config.yaml
train_examples: 42238
crop_scale_min: 0.7
num_classes: 11
norm: "batchnorm"
stem: "deep"
optimizer: "muon"
muon_scale: "spectral"
Rows from block 6, named by matrix and row number. Rows with one number belong to one channel. Each number is 500 + 40 x the weight over its row's rms, rounded and kept within 0 to 999. All counts start at 0. Numbers have three digits each. After the name is the row's rms in percent of the matrix's.
# convs0: first 3x3 conv (model.blocks.6.convs.0.weight, 128x128x3x3), inputs 9-17, a 3x3 kernel for each
# convs1: second 3x3 conv (model.blocks.6.convs.1.weight, 128x128x3x3, transposed), outputs 9-17, a 3x3 kernel for each
convs0.35 098:423435483408436511493518512511463520465477470424459504586555446481484454521510491505460510449442529402477506518502553498481486488459474471463483545519492503481449539448507498427481488482507538462518489499477483487455579513482500432452519447446
convs0.36 104:513492555485467563504526577478468501466514522463497501552478487548508529470499527501526502486494506464433401490496561487495601459475585470480517442505500468511491528498502442544565458497516567486489528470523476469506587494461521498529485518506
convs0.37 089:551557511608569569516518583495514432462470427484493462565446435545471453546503484530484425502447461426500443445537560447482482401478466518506465442504519448484460541535486524469434528528490528542515494486472515528477475452495480471494502515467
convs0.38 107:470488446475488493502515495501530509537495487528547506513625559568567547540510521458497472535567485609584557485508499493510488449510511502453462516495487530527458498498455439495497476465505471440461440433515473455482453523548502527542436432421
convs0.39 110:476498493576560482536570467483488479431540528468565569498507541541442498519403437475468550575527560576570531490463469487542502399484454492545461538509440434594519506491500470489516485511534492498509479515568465466540482457431517516499545568512
convs0.40 096:513471509541543500545539510460491480491531551501527559508425415515471444463495474437459539471481541528502563512464513460497545472512543541549525554498493546501531449503503488515504498508531458441463469531499492579554417447453452486465481505493
convs0.41 089:536490478458454497423495491554532582477546522524542509492473507495513544533556447477532483531549502586575475517517543452477510483442520466472464485486526531575530496481548501575586506576496461460491477526534562468426521496524506495483516521429
convs0.42 098:486498499514545553464482497493513560416469499457512493512574506535574485547507445448466456449465406468438440491523507456484509432425428481479498503491545483491495476477564473483529481488461469478528440411465490495505549550530534471444551493479
convs0.43 100:517515462497483486489530532485503493471501499465487465583502490524464483552488489500416467500483533477493553441486467453527493516547520492474491514549524479512438399452477426466577491555635470469488470520504536579610490509475545541498456518533
convs0.44 095:560562580483468519539504509533512462605564515538497449497512483507469474518476552422507561456500518482464496500559533475564571518512485526575533454560469531536550526500557537565554499484450529489458522553557454465521470522492518546503484469521
convs0.45 103:511526512535614550493525500451453542496494546504515575525567515563610518567532498491542570491476510501441475526486534510506506511516539520497498449434421449457476503502507544528593491484477483531515512543513451436506483498445488487483494489530
convs0.46 106:486510530507507513483497465467498498471493480469470442485492506454415458463470540500535527443523532468493550461521567548505495537477498488545516525534513490441418447520578459510497554543454495480511524478518522499519467454545463486586497540529
convs0.47 100:512441489476459489512484468507476501499466479466430437501480577516479552516529591567570539525523536531515526424547501394482493396423437519586505470500446501500523560503514508433487446446478507473487503460465461435459539524569523530538543542522
convs0.48 102:387465441483500453489500472462456452477500502468507501542506467495500537519560540476511488519528471537569501505448430470466511453540596557518514498481494484441525478492478510519537477457545457425458474534593486552552492515527436478505549521462
convs0.49 111:534493503508465460534492514501510504476534531453477484528556519542495476457486460479498502517573552464542521421480539398494594482497543501512520428510579442519531522458501508409513450456521526547511486505481553493496504512510498504550459463543
convs0.50 101:497478506493503517446469554500533508520530472535506524498508444557516467529459513438463532450487553443512583473464446478482459470469506484505462472511480512529543495536443539500487581531532484513514508462516566466504500472470494547475508613445
convs0.51 107:516499505536488495520476437497493520491496530506459504463461463518527499489510498640531463626497438643512419466509542439487503414440441480487502523520543517519528545484503495526501541545500492486498483453453461454424505516516493492466591569510
convs0.52 099:495499478490462421456500488451512480485461490497470476442513476475480452470470404396478485431501506473456468517532531481561587411470497447511532482430494503467407477511514514486456544501453494478541469467544471449482487431509486450477564462458
convs0.53 091:458453478510506517547541481521520534511492530517518544446472442438521523573496523527507443537505440446469472553471490544516495521482468474466486455440473482433439460504483499474485555488481496507458517491471546546483531515527548509498500483519
convs0.54 104:553543546460495476486514493480445449463477547441485524545510483500481494480474482480506490514541479540485453524506500538511540524463497517444511484449466499430512476464439459494446417480484496453425512488506570549566487441396564514504600523470
convs0.55 107:499519532483478482512517460506558504468470465436461470486452555483442532521485512471476603466519584473479497576522452535521504432500520438480528451457474427478453427452510467470504494484467442495557492492555497520497434569556463525497479509454
convs0.56 108:474522498445501499470520516497504453558552488527523491536508448467481455481467450366465444444522477530615607490452441500469437520472452530504526464501527470480463484541525519533495477475481475473532475483488475441455459391447493440489553461541
convs0.57 102:508557493534508434498481502484427449485454509564549589501515542531513576559536591446440423442469522474510608564527488513493483481497507488502516503458487550535433580514430580525445513501462511442477522539497549583557481522519521557560489480483
convs0.58 102:497516508511463459565469454516536552500464499512502499484506530522485470481455407453483472518472508549510475447471523488501513478536513451539550444482570490454521475480529516512480527525481461478514440460495450514506508531418484476431495553475
convs0.59 093:497502561470540509468437460451476436479504481491563515557551456501504540466508564490505408456464470451481481491510520483486522506494532504544551499449495541538451410471478469484479452492479482535447511546492493532524423463578467520556437465423
convs0.60 095:549495481480529501485523464464475428509465418559509444511489518508544530520553501488492526515552533567521543511482518447447479392417428462429485526450486515540478551507465544523484523487468483481478546472473607570521562538524576590557522501477
convs0.61 101:481502498509480450557480482490441428500465425524499474443462578500404460546459492485523448405487464444450416479498525502475500478474535510570601509548593474453469498430434447436397546471498528499458474448460521468481500513479531503474574513542
convs0.62 108:438439481474533526485523476547548496567532475481504458504499484545575555535563537504536490493479466520541493512506520541496503556551514487516493498466512554531528476512464546582485530542487449470437572543518496552504456447477517523613602589559
convs0.63 103:488537534465449501472480518529498513499454499437464484536547528566581554503497463458475482503506489483488469466438395487472445501524534462455464496529485452477472547490497536508498434463501521461480537466503490478545484430437448465557437474509
convs0.64 105:516599606487568551436461469491504480482474491509529489430519601518587589417410443458414412484482499390466552512504477550476487512442477483466545479467517389412479487510495507487459524488458525492506522529473481537499507462502517464465497481479
convs0.65 096:510503489521510501520537521508470473527478435523482444532510496520506472529514533525516456480516473479523487445480554451480496497489480459518538581509525525574493526536543497541526519545520453431494551490431472510436552507552523505504528552501
convs0.66 098:501435442502530472488520437497485451519484422563516453481473539513507556496540472561507458466444424445445453579500453607483422572461402516473538537493512488447479513555486499522486510530489488469522562520496584593504533575540531535528530518515
convs0.67 093:488499458504456431481471439525520472565520486537506491518574517606545450565514448520513524458466527397447504485508442515530493481485429451429420474449418489504435528491495543514496531512507482495477522543511473516525496473447495514496469496493
convs0.68 098:497509521542531520489505489515470490510446424492414428498397469465410491481443530489521538488489539508548512502499497497536492496545541503531551477475478542490529452473497491463450460465500484506482511493495445478533495495487544520465491547527
convs0.69 099:511596492506535450439521476490506495445470499456489460463510455481484477423479486459455471474463562443516529540455441550470455540547516476470564563484486525491462443493535478481526494472512485424429504447454505483460450529511444491476432441498
convs0.70 107:537503433578490464545495428457507504559544536463475475448457471572593548480559569568542546528449465459417462521483473567486464504477466431428467410487611489495494497528583516557508498448465480541518522513517499457416518484508504503475513512453
convs0.71 087:478480544481498524518505497495511560494448540440416495522560497629562550531520484416418438478466458527525514431546546457541567459509586463508460495558524487535484507527498526553526499514510456476448471464535467442493480464495421461453444440446
convs0.72 114:491480486489454515479518554471503574519526508515472473493492473497490460484436455449532669446513682367416566470485542490528547491566590529492459491494497455491483484456482463491501491465496479430450495486487507511472483592533510611540500474420
convs1.35 109:504521485483477489489511472550489483463450478515511515578486455520460430425443513464481458474462466511489466502546539505514503485486521451493433544528493417418485496492562538550544496478463538522562472515532485476480452424422473497502493527529
convs1.36 102:512557539539539574467450521502540569504532516530515516520505512461550564445546539522472437463454395416395388495496499507490479501532493563545509565565542453526519521534495531511476447472511461490452517504500500488456463481520526517482566549505
convs1.37 104:531482398511429377545465465504449448460454438431528526445468550458534599478555510524519491494531515512488511477481524448460495508490550441463447501507526493521516484454532520503503465427429507559594457509516449399391446427428496532509498547509
convs1.38 113:519498503514483516528532485455497455516517486561558529483479428512509492477448510522482541506492557546488535447436471473486490464442478488512532441382520487445492524494429542513495524485487516467521437469466430486504503518487510503463522546524
convs1.39 111:488473527496487457532500428570517539536506526486413487487466505476435500440481580466475511459444445484466461590549538544434551576500514526485492511487533484499549542493499520460437512513484420486485471496473447514447519519475494452488475487473
convs1.40 110:470476543522556488520467421492453546493455493490429437488481500551487509481471477456422514444452505468439496523521468554507470533488466476465487481507503516516514489534532490494525505533555580573480551527491475532505502539461539467457531488474
convs1.41 093:505506500496484471515503473498494508542483491552533551476481471477479515507523616503488508475440470431381441502505442532534449526555477548526530515507474509430467477546462533530476515531572474436502481499454492478508476475496470508506432454488
convs1.42 106:491443477541544517562536476486412433523510451527537477468500529503533524491526479522452495516431486513437463481491493478483530537518515397423517499464538479473515537526515538535508440483472494500557481473519412401437432491506557536526520466468
convs1.43 093:493462583459413491505455566515497497531473473512476463487423503446478538462571579572493453534464428508481414494473517499470537508492465496472490475547499517497519488516482464504485464491463480496521473518469498487474603587515509494477545525511
convs1.44 101:491539535492480525489500524564533584527457493495486570523492465497443467452440578509457497507451450547475438503441483542557536540510530509519466500496453564499404556516497529486493489524489468444464482536487513504483504507461507566537565577534
convs1.45 093:477522497434501511496424456486493500542546532542533456535610537640652552532526426546530572551543545482468489563539517525515509487473490446470498438491464457514495516512531471461490461509513432453489503505543463479562579567533542458537533495557
convs1.46 101:558543478517539507479498497552500487515488504542548529522465449511431484478509604432451522509474494512485497501559547582525540528502492479477529458465509473499512549497477497496499500474483448482515416487532501528542558566517543570501474484467
convs1.47 089:481494477480514541451497516464387429419483446496571555543502476509469475445427474467504514445473543452476605457462502538465463506487491605504506566586549493510520566511569507508493531470416476442502514454480483417411508517537463502513435469476
convs1.48 101:522503420536495455482465475514525562513522481490457461546571552552491502485403441559490466486488471517513487479462446542523489494491464507524497539502447551468463443544487538577488557559517493489495563530528545496531532499499508523525528531511
convs1.49 111:496472521526463533542490457492508510512547496523520513471501553471540594494536605506570551511527559487468533493515522466517528497550543524494522485512488498514473508516500475520492452509538501492524537473528504516525528554500500519451495433450
convs1.50 096:542486495496445493512450526515483536540476507475482481504538536489530537509518533553528523479516527500483481490555484471473521471487549498524486474532466408426450464480486458491424514494509465483558481537536454525515451487567452489542412383422
convs1.51 111:506503439527500451559498517460506457476509487539537483485494472470489460502523530458473503464452512485526572523489485505505485473506538515489556510458572563500540481491533505480538534542514489470473481473451475505577499535556500516543452412417
convs1.52 095:553503508503479444465459466526466546508449512508479531443415470470469512482459482553465508565458457571423439496455468494470521496521491471482552469452498516516492449519432491543526547557544517523494574518487532529566479480483522461445540582522
convs1.53 100:516477417479459430491543478543474455404439440462466523449489518464496577537547545442466545479459521537478516498517519441425485473450507456452460536474495590528469522557507555565565477458481502579590491527554492530500493486487516576543447503522
convs1.54 103:490496507445482478439443492506538515495536424507525433426462515508536517468556495548540491527500502519507519476477490495495483472567520458503505442536529457502495555553568539496506534479490434477550462437549465468580489503539456422456494437434
convs1.55 096:428432462478497529503510497502494488501471519515518531548497491537524460444492537577533429558504478481453462521495494472435502475448504435446540543465484520485434448541502476494494504480455488435391556514521522537482532505454551612525500618625
convs1.56 103:547515428491482401452470444516422422518468459502451486427445504505555579593594532507525522473529528495525464518497477512497513486541551508469478496503491453479492518508507529473481524514541509484482486503518507519521544521506502456478476421461
convs1.57 105:479504475497495491473513549496512552548529500479430512479554516423479485460516481557491453537519456481447434565502490508481510505504485479439457508440449511474545479538562477533489513477475558523472518450524486453411528529550489563633364437462
convs1.58 102:565521551551459514498421448537512535596551473539522440458578514543602532493564474516501456504533473511508495556573528570553563521539588455521502467499443429454445548576531533524481521531523476499523518516524492478558487460465519476463522494509
convs1.59 089:534497510511478529500508546519445482519438456466466526580505382543545522444480499523461463517463478551474509566551547522560525492502545456508471508456505510519519502467486530495525506519520454512536527516553442473498450513454515515462537604564
convs1.60 104:525540477450522508425539499507520599537521585520457484475492516529433414591461415559537478497455430482493436500489505479515535498508534464517575482481530489495528436496474489479494536515540557529539505512521504535500482515493511493595466463562
convs1.61 087:494529530476422429499475429541469481528449456514486401459584551465519551435486540532482429484445427469450439507494457425456436453473480506449449540532460551520489447479525524551481483530492487522522486485495454444538478457499499448412544516476
convs1.62 099:443515545495552554505522538492538548556526573472511580475563462442421474501518475450476463475492459472485438514497479440477501457534527460495522470465513470493542485529572449488427552470491541522438508477463474484477609591502563565543447449429
convs1.63 102:464495552463518527496491441499465463461471491475511531487531543495522568554518480520517469517496427513481445488459456537527474456433474492588544435495540503512516483441475503470477519492571495447440505448481538498524492451450514445479516486472
convs1.64 113:485469507491541584507486551498529515492507495549550579519564465630607461518412387479487425523494425493487447466482479464471467451468459482512499516502476531453421595507514549493517497445448520454439564524474440513470471407468553490453569571523
convs1.65 108:472512512552581537557531514546585552526527524582491455567503478489483511502487522459493476460514492454480501512479499542458476515482437558563608503531510498491505482478500534443479508453488442463499509497503518481515476513583475458467490466433
convs1.66 084:483534447456505508436519524462509454475464517506466544504513504565537451544470433446462468409458467387470478551540563543546522509496422520463521537464499520535534506559481481559524500561480536533499537560531517558514550492488523526524504503538
convs1.67 101:594511409539500400509496495532507542479432470500484527468521563445481509444501470462490529453460497437445532538498498557492484550503527509547501490524520458464562519508520562538569537540555560573553516577565479536510476470486503493526515486499
convs1.68 111:485562499513570555496491488462517425514480464466478460554521424511459509428499533503486552465503560469527529575534529560456481466432498520567518516480504492422454464505548532512494544443490540439520471474490507544518492529620525478513489415413
convs1.69 113:514495498486610523433605473449504513450469519513452483528532579544501475532480438427392570450416530452431516502507514501519515513493519501466546471429498557513461518600416470549467491569503529495478522452482551523548519495493538496472507499462
convs1.70 103:476479515435477506445426477459484512516509494541584512481499454541542440508505428469465441436468489438495487448432464446419455433514504485503557538549580451516464490574559495483479443507480446475440554547488489474509552527477534469457527529515
convs1.71 098:533555482523487509514534551502506512508517527536545545467472541404437493528563525490478491487488536407432482540512490497517456434459416577649594488450548437461526468444499570488523532455522505510538522536511451479553473531570439472542476472499
convs1.72 108:562520530560483516546491487478483529499527541513460468587464478507482477496484520543545475504613456526630443452405490449462455471426437542530497488496497467498457512512491586552513542488524572605562482545531490537515494498483506507619499504601