config.yaml
dataset: "capsule endoscopy frames (Kvasir-Capsule)"
crop_scale_min: 0.7
horizontal_flip: true
color_jitter: 0.2
targets: ["finding"]
num_classes: 11
norm: "batchnorm"
activation: "hardswish"
depths: [2, 5, 5]
init: "kaiming_normal"
muon_scale: "spectral"
adamw_lr_other_params: 0.0027
epochs: 26.5
adamw_weight_decay_other_params: 0.05
Rows from block 6 of a small image classifier, named by matrix and row number. Rows with one number belong to one channel. Each number is 200 + 40 x the weight over its row's rms, rounded and kept within 0 to 999. All counts start at 0.
After each channel's rows are labels from the 100 images, of 14976, where the channel reaches its highest value: "top examples" is what is common among them; "colour at peak" is the nearest of a few named colours to the mean colour under the peak. Only what is clearly more common there than usual is listed. The data: capsule endoscopy frames (Kvasir-Capsule). In brackets: how many of the 100.
# convs0: first 3x3 conv (model.blocks.6.convs.0.weight, 128x128x3x3, each kernel summed), inputs 0-127
# convs1: second 3x3 conv (model.blocks.6.convs.1.weight, 128x128x3x3, transposed, each kernel summed), outputs 0-127

convs0.37,189,215,220,270,133,158,142,140,303,297,147,190,144,159,169,207,212,170,164,190,237,226,227,116,177,137,276,193,140,98,250,200,225,227,188,211,172,159,146,167,217,214,195,234,196,186,230,241,224,113,241,130,165,142,172,248,132,223,189,185,208,221,170,209,186,133,230,171,179,204,141,203,138,248,177,213,228,145,186,217,188,235,174,176,237,116,235,203,223,225,211,205,236,208,187,210,158,237,284,188,201,202,209,256,179,243,166,275,163,202,157,244,213,199,131,148,236,207,229,181,196,207,205,201,195,218,216,174
convs1.37,173,200,199,225,248,228,209,248,220,130,139,223,220,184,180,157,172,175,181,214,215,211,191,194,116,183,195,203,157,154,210,182,184,213,193,175,250,236,209,256,180,231,164,249,173,151,101,195,205,166,178,238,239,105,244,175,218,224,191,140,174,209,209,96,196,133,181,223,189,192,241,186,269,231,189,203,174,156,167,148,164,222,171,233,171,127,247,151,181,191,217,189,209,216,138,197,93,213,129,248,175,188,270,34,177,230,147,252,172,208,255,207,220,222,185,268,207,181,197,188,155,206,225,192,187,222,227,199
top examples: finding: lymphangiectasia (36); finding: foreign body (29)
colour at peak: pink (52)

convs0.49,197,127,196,240,150,180,174,201,241,201,192,205,238,186,211,158,226,211,178,151,204,168,254,195,252,162,167,239,197,212,251,169,234,250,201,159,145,272,184,207,173,190,184,167,190,211,204,176,210,150,235,235,232,155,177,169,258,232,127,212,179,195,281,141,252,176,190,265,195,240,182,168,178,187,253,138,154,226,163,294,231,226,195,147,138,193,127,182,132,160,228,209,167,174,198,218,225,170,137,238,175,186,206,192,148,147,271,186,225,195,167,313,199,152,240,203,101,223,234,143,249,236,188,106,138,222,218,223
convs1.49,231,168,153,216,167,223,251,194,181,200,227,258,247,229,202,202,222,185,162,298,217,254,261,218,260,167,249,146,142,133,291,280,182,282,168,171,159,205,212,170,197,193,138,139,171,200,242,158,282,214,238,263,236,193,190,268,218,239,216,241,127,225,193,157,220,261,173,266,206,199,175,196,182,240,177,181,207,206,156,220,124,182,260,227,198,162,166,103,133,166,204,137,161,229,172,197,200,189,198,190,188,214,216,174,204,219,241,227,202,260,136,156,177,211,236,183,227,210,275,178,198,145,148,150,224,177,222,191
top examples: finding: reduced mucosal view (29)
colour at peak: orange (62)

convs0.81,195,158,158,205,169,163,221,249,127,187,181,208,131,206,181,241,218,120,233,79,224,196,217,228,218,289,241,190,170,180,168,221,188,164,235,200,147,195,166,207,225,251,181,195,305,189,230,208,170,216,212,223,116,207,191,194,198,170,190,135,212,222,187,222,235,189,166,168,230,183,188,185,191,204,227,126,161,207,146,218,233,190,144,227,238,191,199,191,190,210,279,134,170,194,150,226,271,197,124,221,169,189,165,139,167,96,119,159,174,161,124,173,180,246,115,181,189,142,169,226,211,167,244,164,232,188,180,260
convs1.81,152,208,262,135,211,277,201,168,212,235,216,230,140,232,186,181,185,144,171,262,206,207,254,169,178,191,208,201,261,191,140,254,198,217,207,254,195,146,246,255,204,142,210,224,145,132,255,169,252,223,247,220,256,156,191,157,223,238,177,167,269,192,196,190,200,231,213,208,236,179,208,281,240,269,237,235,219,162,190,213,261,218,227,266,198,242,245,243,198,219,192,150,198,211,311,206,164,156,186,190,152,225,209,149,192,187,155,175,254,145,235,145,251,238,201,220,210,107,185,189,263,222,268,120,158,257,205,164
top examples: finding: foreign body (36)
colour at peak: orange (38)

convs0.120,197,230,199,228,225,158,193,168,217,209,231,199,173,187,174,210,223,188,148,259,214,230,140,182,270,100,201,199,215,192,246,175,235,210,262,283,197,162,110,177,245,173,172,284,175,190,253,186,199,213,223,178,223,214,210,274,202,191,206,194,190,235,199,139,262,204,164,179,168,153,241,168,149,237,156,206,210,176,234,192,217,191,189,199,165,149,248,217,203,317,108,155,165,266,257,230,261,190,172,219,192,226,197,194,220,293,212,197,188,229,177,224,197,249,178,170,123,112,143,196,170,182,190,139,104,178,229,135
convs1.120,190,151,191,225,201,165,205,192,210,193,222,196,106,191,241,154,164,212,155,212,151,283,169,242,203,222,226,204,199,186,262,269,161,160,196,144,187,245,193,215,170,228,196,184,201,220,153,237,252,252,206,217,196,153,209,227,220,233,211,194,165,218,227,154,169,217,169,131,161,194,176,186,238,170,139,194,234,143,122,197,73,172,202,197,182,313,235,184,233,135,251,199,172,267,183,173,182,186,119,260,235,216,238,171,172,212,259,288,204,186,258,202,190,189,170,255,128,224,118,139,190,280,169,187,156,213,208,197
top examples: finding: foreign body (55)
colour at peak: orange (33)

convs0.14,220,298,200,175,207,255,179,189,292,189,212,221,164,197,211,184,180,170,169,162,219,175,199,188,281,208,169,241,150,98,219,183,227,190,226,335,193,210,236,219,209,287,187,213,201,198,151,202,215,214,138,205,157,164,170,176,183,317,177,202,204,240,221,185,128,197,164,208,201,238,172,182,209,203,211,228,169,172,226,193,141,203,200,200,183,185,245,218,135,225,190,134,136,229,194,147,168,193,225,160,249,198,221,304,313,242,158,202,205,197,227,216,209,238,172,174,169,212,186,180,169,181,261,294,143,185,184,241
convs1.14,225,275,248,241,192,184,197,176,192,92,159,201,212,233,162,234,159,215,150,250,226,221,241,211,142,252,186,164,178,131,266,147,198,186,201,164,225,230,199,196,147,194,186,261,251,193,153,172,185,192,201,254,215,235,157,187,183,212,233,263,138,179,175,168,264,139,181,215,217,187,114,265,261,149,192,219,202,200,152,135,191,251,258,264,235,179,155,157,149,172,165,178,230,201,123,222,199,201,174,210,246,161,239,162,176,230,141,150,207,188,221,223,226,219,265,197,154,178,180,164,224,149,220,187,199,284,149,312
top examples: finding: ulcer (50)
colour at peak: orange (49)

convs0.76,174,211,222,315,149,188,148,158,217,247,180,201,140,186,236,239,118,200,232,156,154,157,195,200,129,196,212,186,193,100,142,222,180,184,156,192,225,203,255,233,254,130,137,166,214,138,146,222,208,140,196,173,229,208,226,189,181,208,182,89,197,216,231,196,207,164,202,193,250,144,223,153,176,222,215,163,136,211,195,213,188,184,204,218,179,204,216,209,163,183,156,217,218,312,247,171,166,190,281,192,220,194,152,167,182,220,192,187,144,199,181,215,245,189,199,127,150,203,248,185,98,250,141,290,211,197,193,180
convs1.76,166,172,225,146,155,199,249,152,199,199,131,161,173,297,199,230,258,191,168,243,233,132,213,230,134,136,249,230,171,167,192,256,183,172,214,201,274,232,225,158,227,216,244,162,279,123,241,242,278,161,156,236,219,165,280,166,197,177,216,179,208,256,197,175,155,121,252,280,203,194,278,207,195,192,214,211,143,169,190,207,221,176,157,238,211,222,188,215,142,192,222,215,216,139,163,201,181,184,176,250,240,227,155,133,177,189,237,286,167,153,137,193,231,180,199,230,231,248,254,178,165,234,224,183,159,144,185,188
top examples: finding: blood fresh (25)
colour at peak: pink (48); grey (45)

convs0.91,248,290,163,176,186,187,197,196,293,168,196,171,116,184,104,154,191,226,251,195,171,290,183,232,229,218,158,170,129,179,219,198,308,172,235,208,305,270,145,199,186,225,258,267,213,161,171,212,170,231,212,138,202,138,158,239,92,248,237,213,197,165,223,219,170,172,157,140,225,162,176,201,240,245,167,164,173,189,176,136,206,224,185,189,201,167,249,179,209,213,185,242,169,216,178,194,202,172,205,171,166,206,218,255,172,165,226,220,159,120,210,145,157,184,187,138,214,167,226,198,176,192,207,208,138,222,172,214
convs1.91,137,193,159,147,199,179,167,195,188,213,178,169,110,244,210,190,217,214,190,177,146,182,182,213,162,166,183,147,169,240,145,183,135,164,263,251,217,193,154,228,172,249,253,293,186,209,164,160,209,110,260,215,174,125,184,212,143,239,191,190,158,267,199,129,213,205,207,156,134,250,193,249,213,215,194,219,188,198,180,127,242,231,164,145,221,178,238,260,174,213,177,276,167,201,224,226,235,178,204,243,177,113,216,218,195,190,245,206,212,193,292,244,158,200,204,179,155,239,187,161,212,190,108,227,206,199,283,293
top examples: finding: ileocecal valve (25)
colour at peak: orange (45)

convs0.63,184,172,290,161,227,182,190,140,165,188,174,257,169,150,157,194,196,146,149,231,191,192,157,184,190,254,238,230,208,207,185,170,207,181,195,198,156,203,194,97,188,180,220,252,118,212,146,237,252,185,225,213,192,239,150,201,141,264,227,185,309,201,257,200,190,189,206,145,153,137,205,283,214,160,224,183,195,163,213,179,177,213,210,208,169,185,195,258,186,197,140,211,208,246,96,172,176,295,251,180,202,224,185,114,219,174,145,162,189,237,183,149,172,276,186,139,153,114,158,237,188,247,224,182,165,187,171,176
convs1.63,211,190,211,201,140,168,142,188,104,188,171,244,175,157,228,185,173,157,249,256,136,234,209,202,181,261,210,229,173,215,195,153,110,199,175,220,202,172,220,148,190,232,191,178,189,146,144,194,225,147,221,200,102,209,185,211,150,223,188,184,211,184,199,180,245,245,177,83,196,138,187,172,215,192,193,201,210,150,190,152,165,226,172,240,185,281,196,174,245,253,235,314,195,190,190,191,168,265,250,199,170,117,129,172,217,127,171,205,184,211,234,242,158,215,150,171,100,182,170,256,148,207,197,185,169,197,168,132
top examples: finding: ulcer (35); finding: ileocecal valve (34)
colour at peak: orange (37)

convs0.8,159,211,220,185,199,250,221,253,249,224,204,192,161,195,213,246,131,229,266,173,224,140,174,197,188,224,238,218,245,199,202,166,203,190,199,201,157,174,94,193,183,204,179,249,187,263,255,193,147,201,261,204,203,222,203,217,269,312,204,189,239,120,132,216,214,248,207,269,258,211,230,227,211,211,158,187,193,143,202,173,125,148,240,192,126,227,182,214,138,182,167,211,228,251,188,176,246,127,253,189,234,221,166,208,154,177,178,222,79,176,261,199,223,197,182,178,136,154,203,286,184,164,133,220,202,229,188,264
convs1.8,146,268,213,212,240,160,200,234,211,226,216,177,183,222,225,237,234,169,174,313,224,155,102,142,201,121,154,218,203,227,167,218,192,196,198,145,261,227,170,159,165,191,112,206,191,184,179,224,185,129,240,122,172,200,211,207,177,212,184,211,206,232,87,158,185,166,189,157,195,226,203,174,180,226,216,205,123,236,158,212,258,220,157,209,203,156,164,162,117,244,171,198,240,191,132,193,156,170,222,156,221,244,185,142,118,268,249,177,277,188,140,246,187,141,244,217,210,189,226,215,223,157,180,191,163,180,207,268
top examples: finding: lymphangiectasia (33)
colour at peak: pink (40)

convs0.39,212,193,172,182,163,146,211,230,169,244,215,168,292,142,209,200,209,208,195,161,319,98,190,202,224,182,219,188,212,187,224,194,219,206,256,173,199,218,146,184,216,145,220,191,152,173,244,206,204,173,207,216,168,230,186,152,180,128,180,232,220,182,251,188,215,130,156,202,158,240,170,257,175,110,228,263,117,186,249,122,200,146,250,242,169,253,202,212,138,166,200,210,191,163,218,219,192,114,147,163,185,197,106,186,242,163,221,126,162,182,136,205,176,265,162,165,174,174,115,207,236,212,206,247,201,201,225,148
convs1.39,174,191,242,186,148,194,233,159,206,174,218,170,134,268,215,191,140,173,243,230,218,126,194,235,214,210,243,190,240,238,244,191,180,205,177,235,173,240,162,178,175,143,144,176,262,208,219,209,221,217,203,169,232,219,222,213,217,227,143,269,192,220,253,157,215,197,206,220,172,221,148,311,202,227,283,311,252,216,192,142,207,138,234,260,170,173,240,209,216,219,177,247,233,218,269,267,245,232,182,188,218,257,177,201,306,267,231,210,226,215,187,121,248,252,218,185,213,273,196,232,218,123,231,257,231,237,190,156
top examples: finding: reduced mucosal view (40); finding: ileocecal valve (29)
colour at peak: orange (52); yellow (28)

convs0.38,169,205,146,193,214,225,211,201,231,171,232,302,260,189,184,161,125,174,272,166,216,184,236,224,206,251,181,269,174,150,246,206,167,221,251,213,140,219,151,258,183,162,169,238,238,152,201,110,158,199,124,197,172,169,263,188,177,207,184,307,182,186,193,261,166,199,232,216,217,233,248,187,248,206,210,270,206,201,144,234,276,210,246,189,156,211,121,236,210,171,198,167,200,202,202,251,196,219,168,222,165,188,290,225,130,127,170,208,151,140,215,234,238,232,140,154,124,194,148,177,222,170,215,164,213,235,211,212
convs1.38,138,163,127,174,177,285,253,177,266,217,217,163,239,128,154,198,153,217,167,252,263,213,274,205,193,203,236,199,187,198,200,241,162,191,219,233,168,178,178,149,126,144,180,132,262,210,217,201,292,191,234,196,225,203,218,186,187,223,258,152,160,231,192,184,205,242,239,276,185,164,229,198,275,270,188,168,167,139,152,167,239,279,179,196,167,208,159,180,243,224,182,144,162,193,219,221,153,209,279,240,232,194,263,178,245,131,205,180,211,173,241,246,195,188,221,199,209,238,207,186,239,149,200,198,276,159,100,222
top examples: finding: lymphangiectasia (36); finding: reduced mucosal view (27)
colour at peak: orange (41)

convs0.42,225,204,220,154,94,126,182,179,273,208,182,238,104,150,193,186,155,221,195,157,135,172,169,226,193,191,258,195,160,144,215,233,208,169,209,214,128,147,127,176,170,231,182,168,221,137,276,189,182,134,163,137,181,128,174,254,167,233,125,216,256,215,182,176,179,245,206,174,202,173,200,158,158,215,183,204,122,175,191,177,248,232,193,211,218,128,261,230,239,210,221,283,152,249,120,162,151,215,201,160,179,176,222,178,183,189,206,197,181,173,198,217,201,242,162,138,184,246,233,183,243,219,201,196,207,289,138,171
convs1.42,198,145,165,208,174,111,211,201,255,221,165,213,155,206,152,213,145,200,196,229,212,167,202,259,149,247,235,236,213,176,174,175,220,179,204,222,204,211,166,207,257,192,175,247,144,171,231,168,210,227,175,155,176,126,190,222,191,178,176,212,138,142,250,151,172,147,121,229,173,126,228,218,165,235,173,264,239,187,172,124,207,167,153,236,206,177,175,248,187,224,198,252,238,212,247,185,107,238,185,208,164,188,268,74,178,207,199,203,166,153,156,105,154,232,185,246,125,214,177,196,144,140,285,214,172,234,153,199
top examples: finding: lymphangiectasia (28)
colour at peak: orange (31); pink (26)

convs0.69,205,228,224,211,219,208,243,217,164,207,147,132,163,204,206,181,113,136,187,196,200,250,230,217,143,182,219,224,188,148,132,222,229,201,245,245,229,190,168,191,156,207,158,138,168,173,153,249,202,152,219,136,183,214,187,173,285,247,201,156,267,124,165,153,234,166,163,198,140,213,180,235,192,231,249,198,156,203,160,94,126,253,174,219,151,218,240,243,174,262,223,256,217,276,107,228,230,249,176,188,225,218,164,186,203,135,191,172,164,197,219,219,177,162,147,186,144,111,151,216,180,179,156,215,186,200,217,123
convs1.69,199,208,230,199,208,141,151,158,176,235,162,228,120,221,185,221,220,195,241,250,165,159,214,280,236,191,168,164,253,185,203,190,161,176,238,113,229,145,221,242,155,163,170,244,199,131,214,231,189,172,242,233,216,152,231,235,224,187,150,182,285,194,218,105,193,224,219,188,199,291,198,191,242,210,188,167,220,218,234,184,182,224,187,201,216,141,235,150,179,224,164,291,198,160,202,141,153,206,191,169,269,144,179,219,138,79,171,175,194,132,210,189,255,208,227,206,114,132,190,197,120,204,194,197,125,230,202,172
top examples: finding: ulcer (41)
colour at peak: orange (42)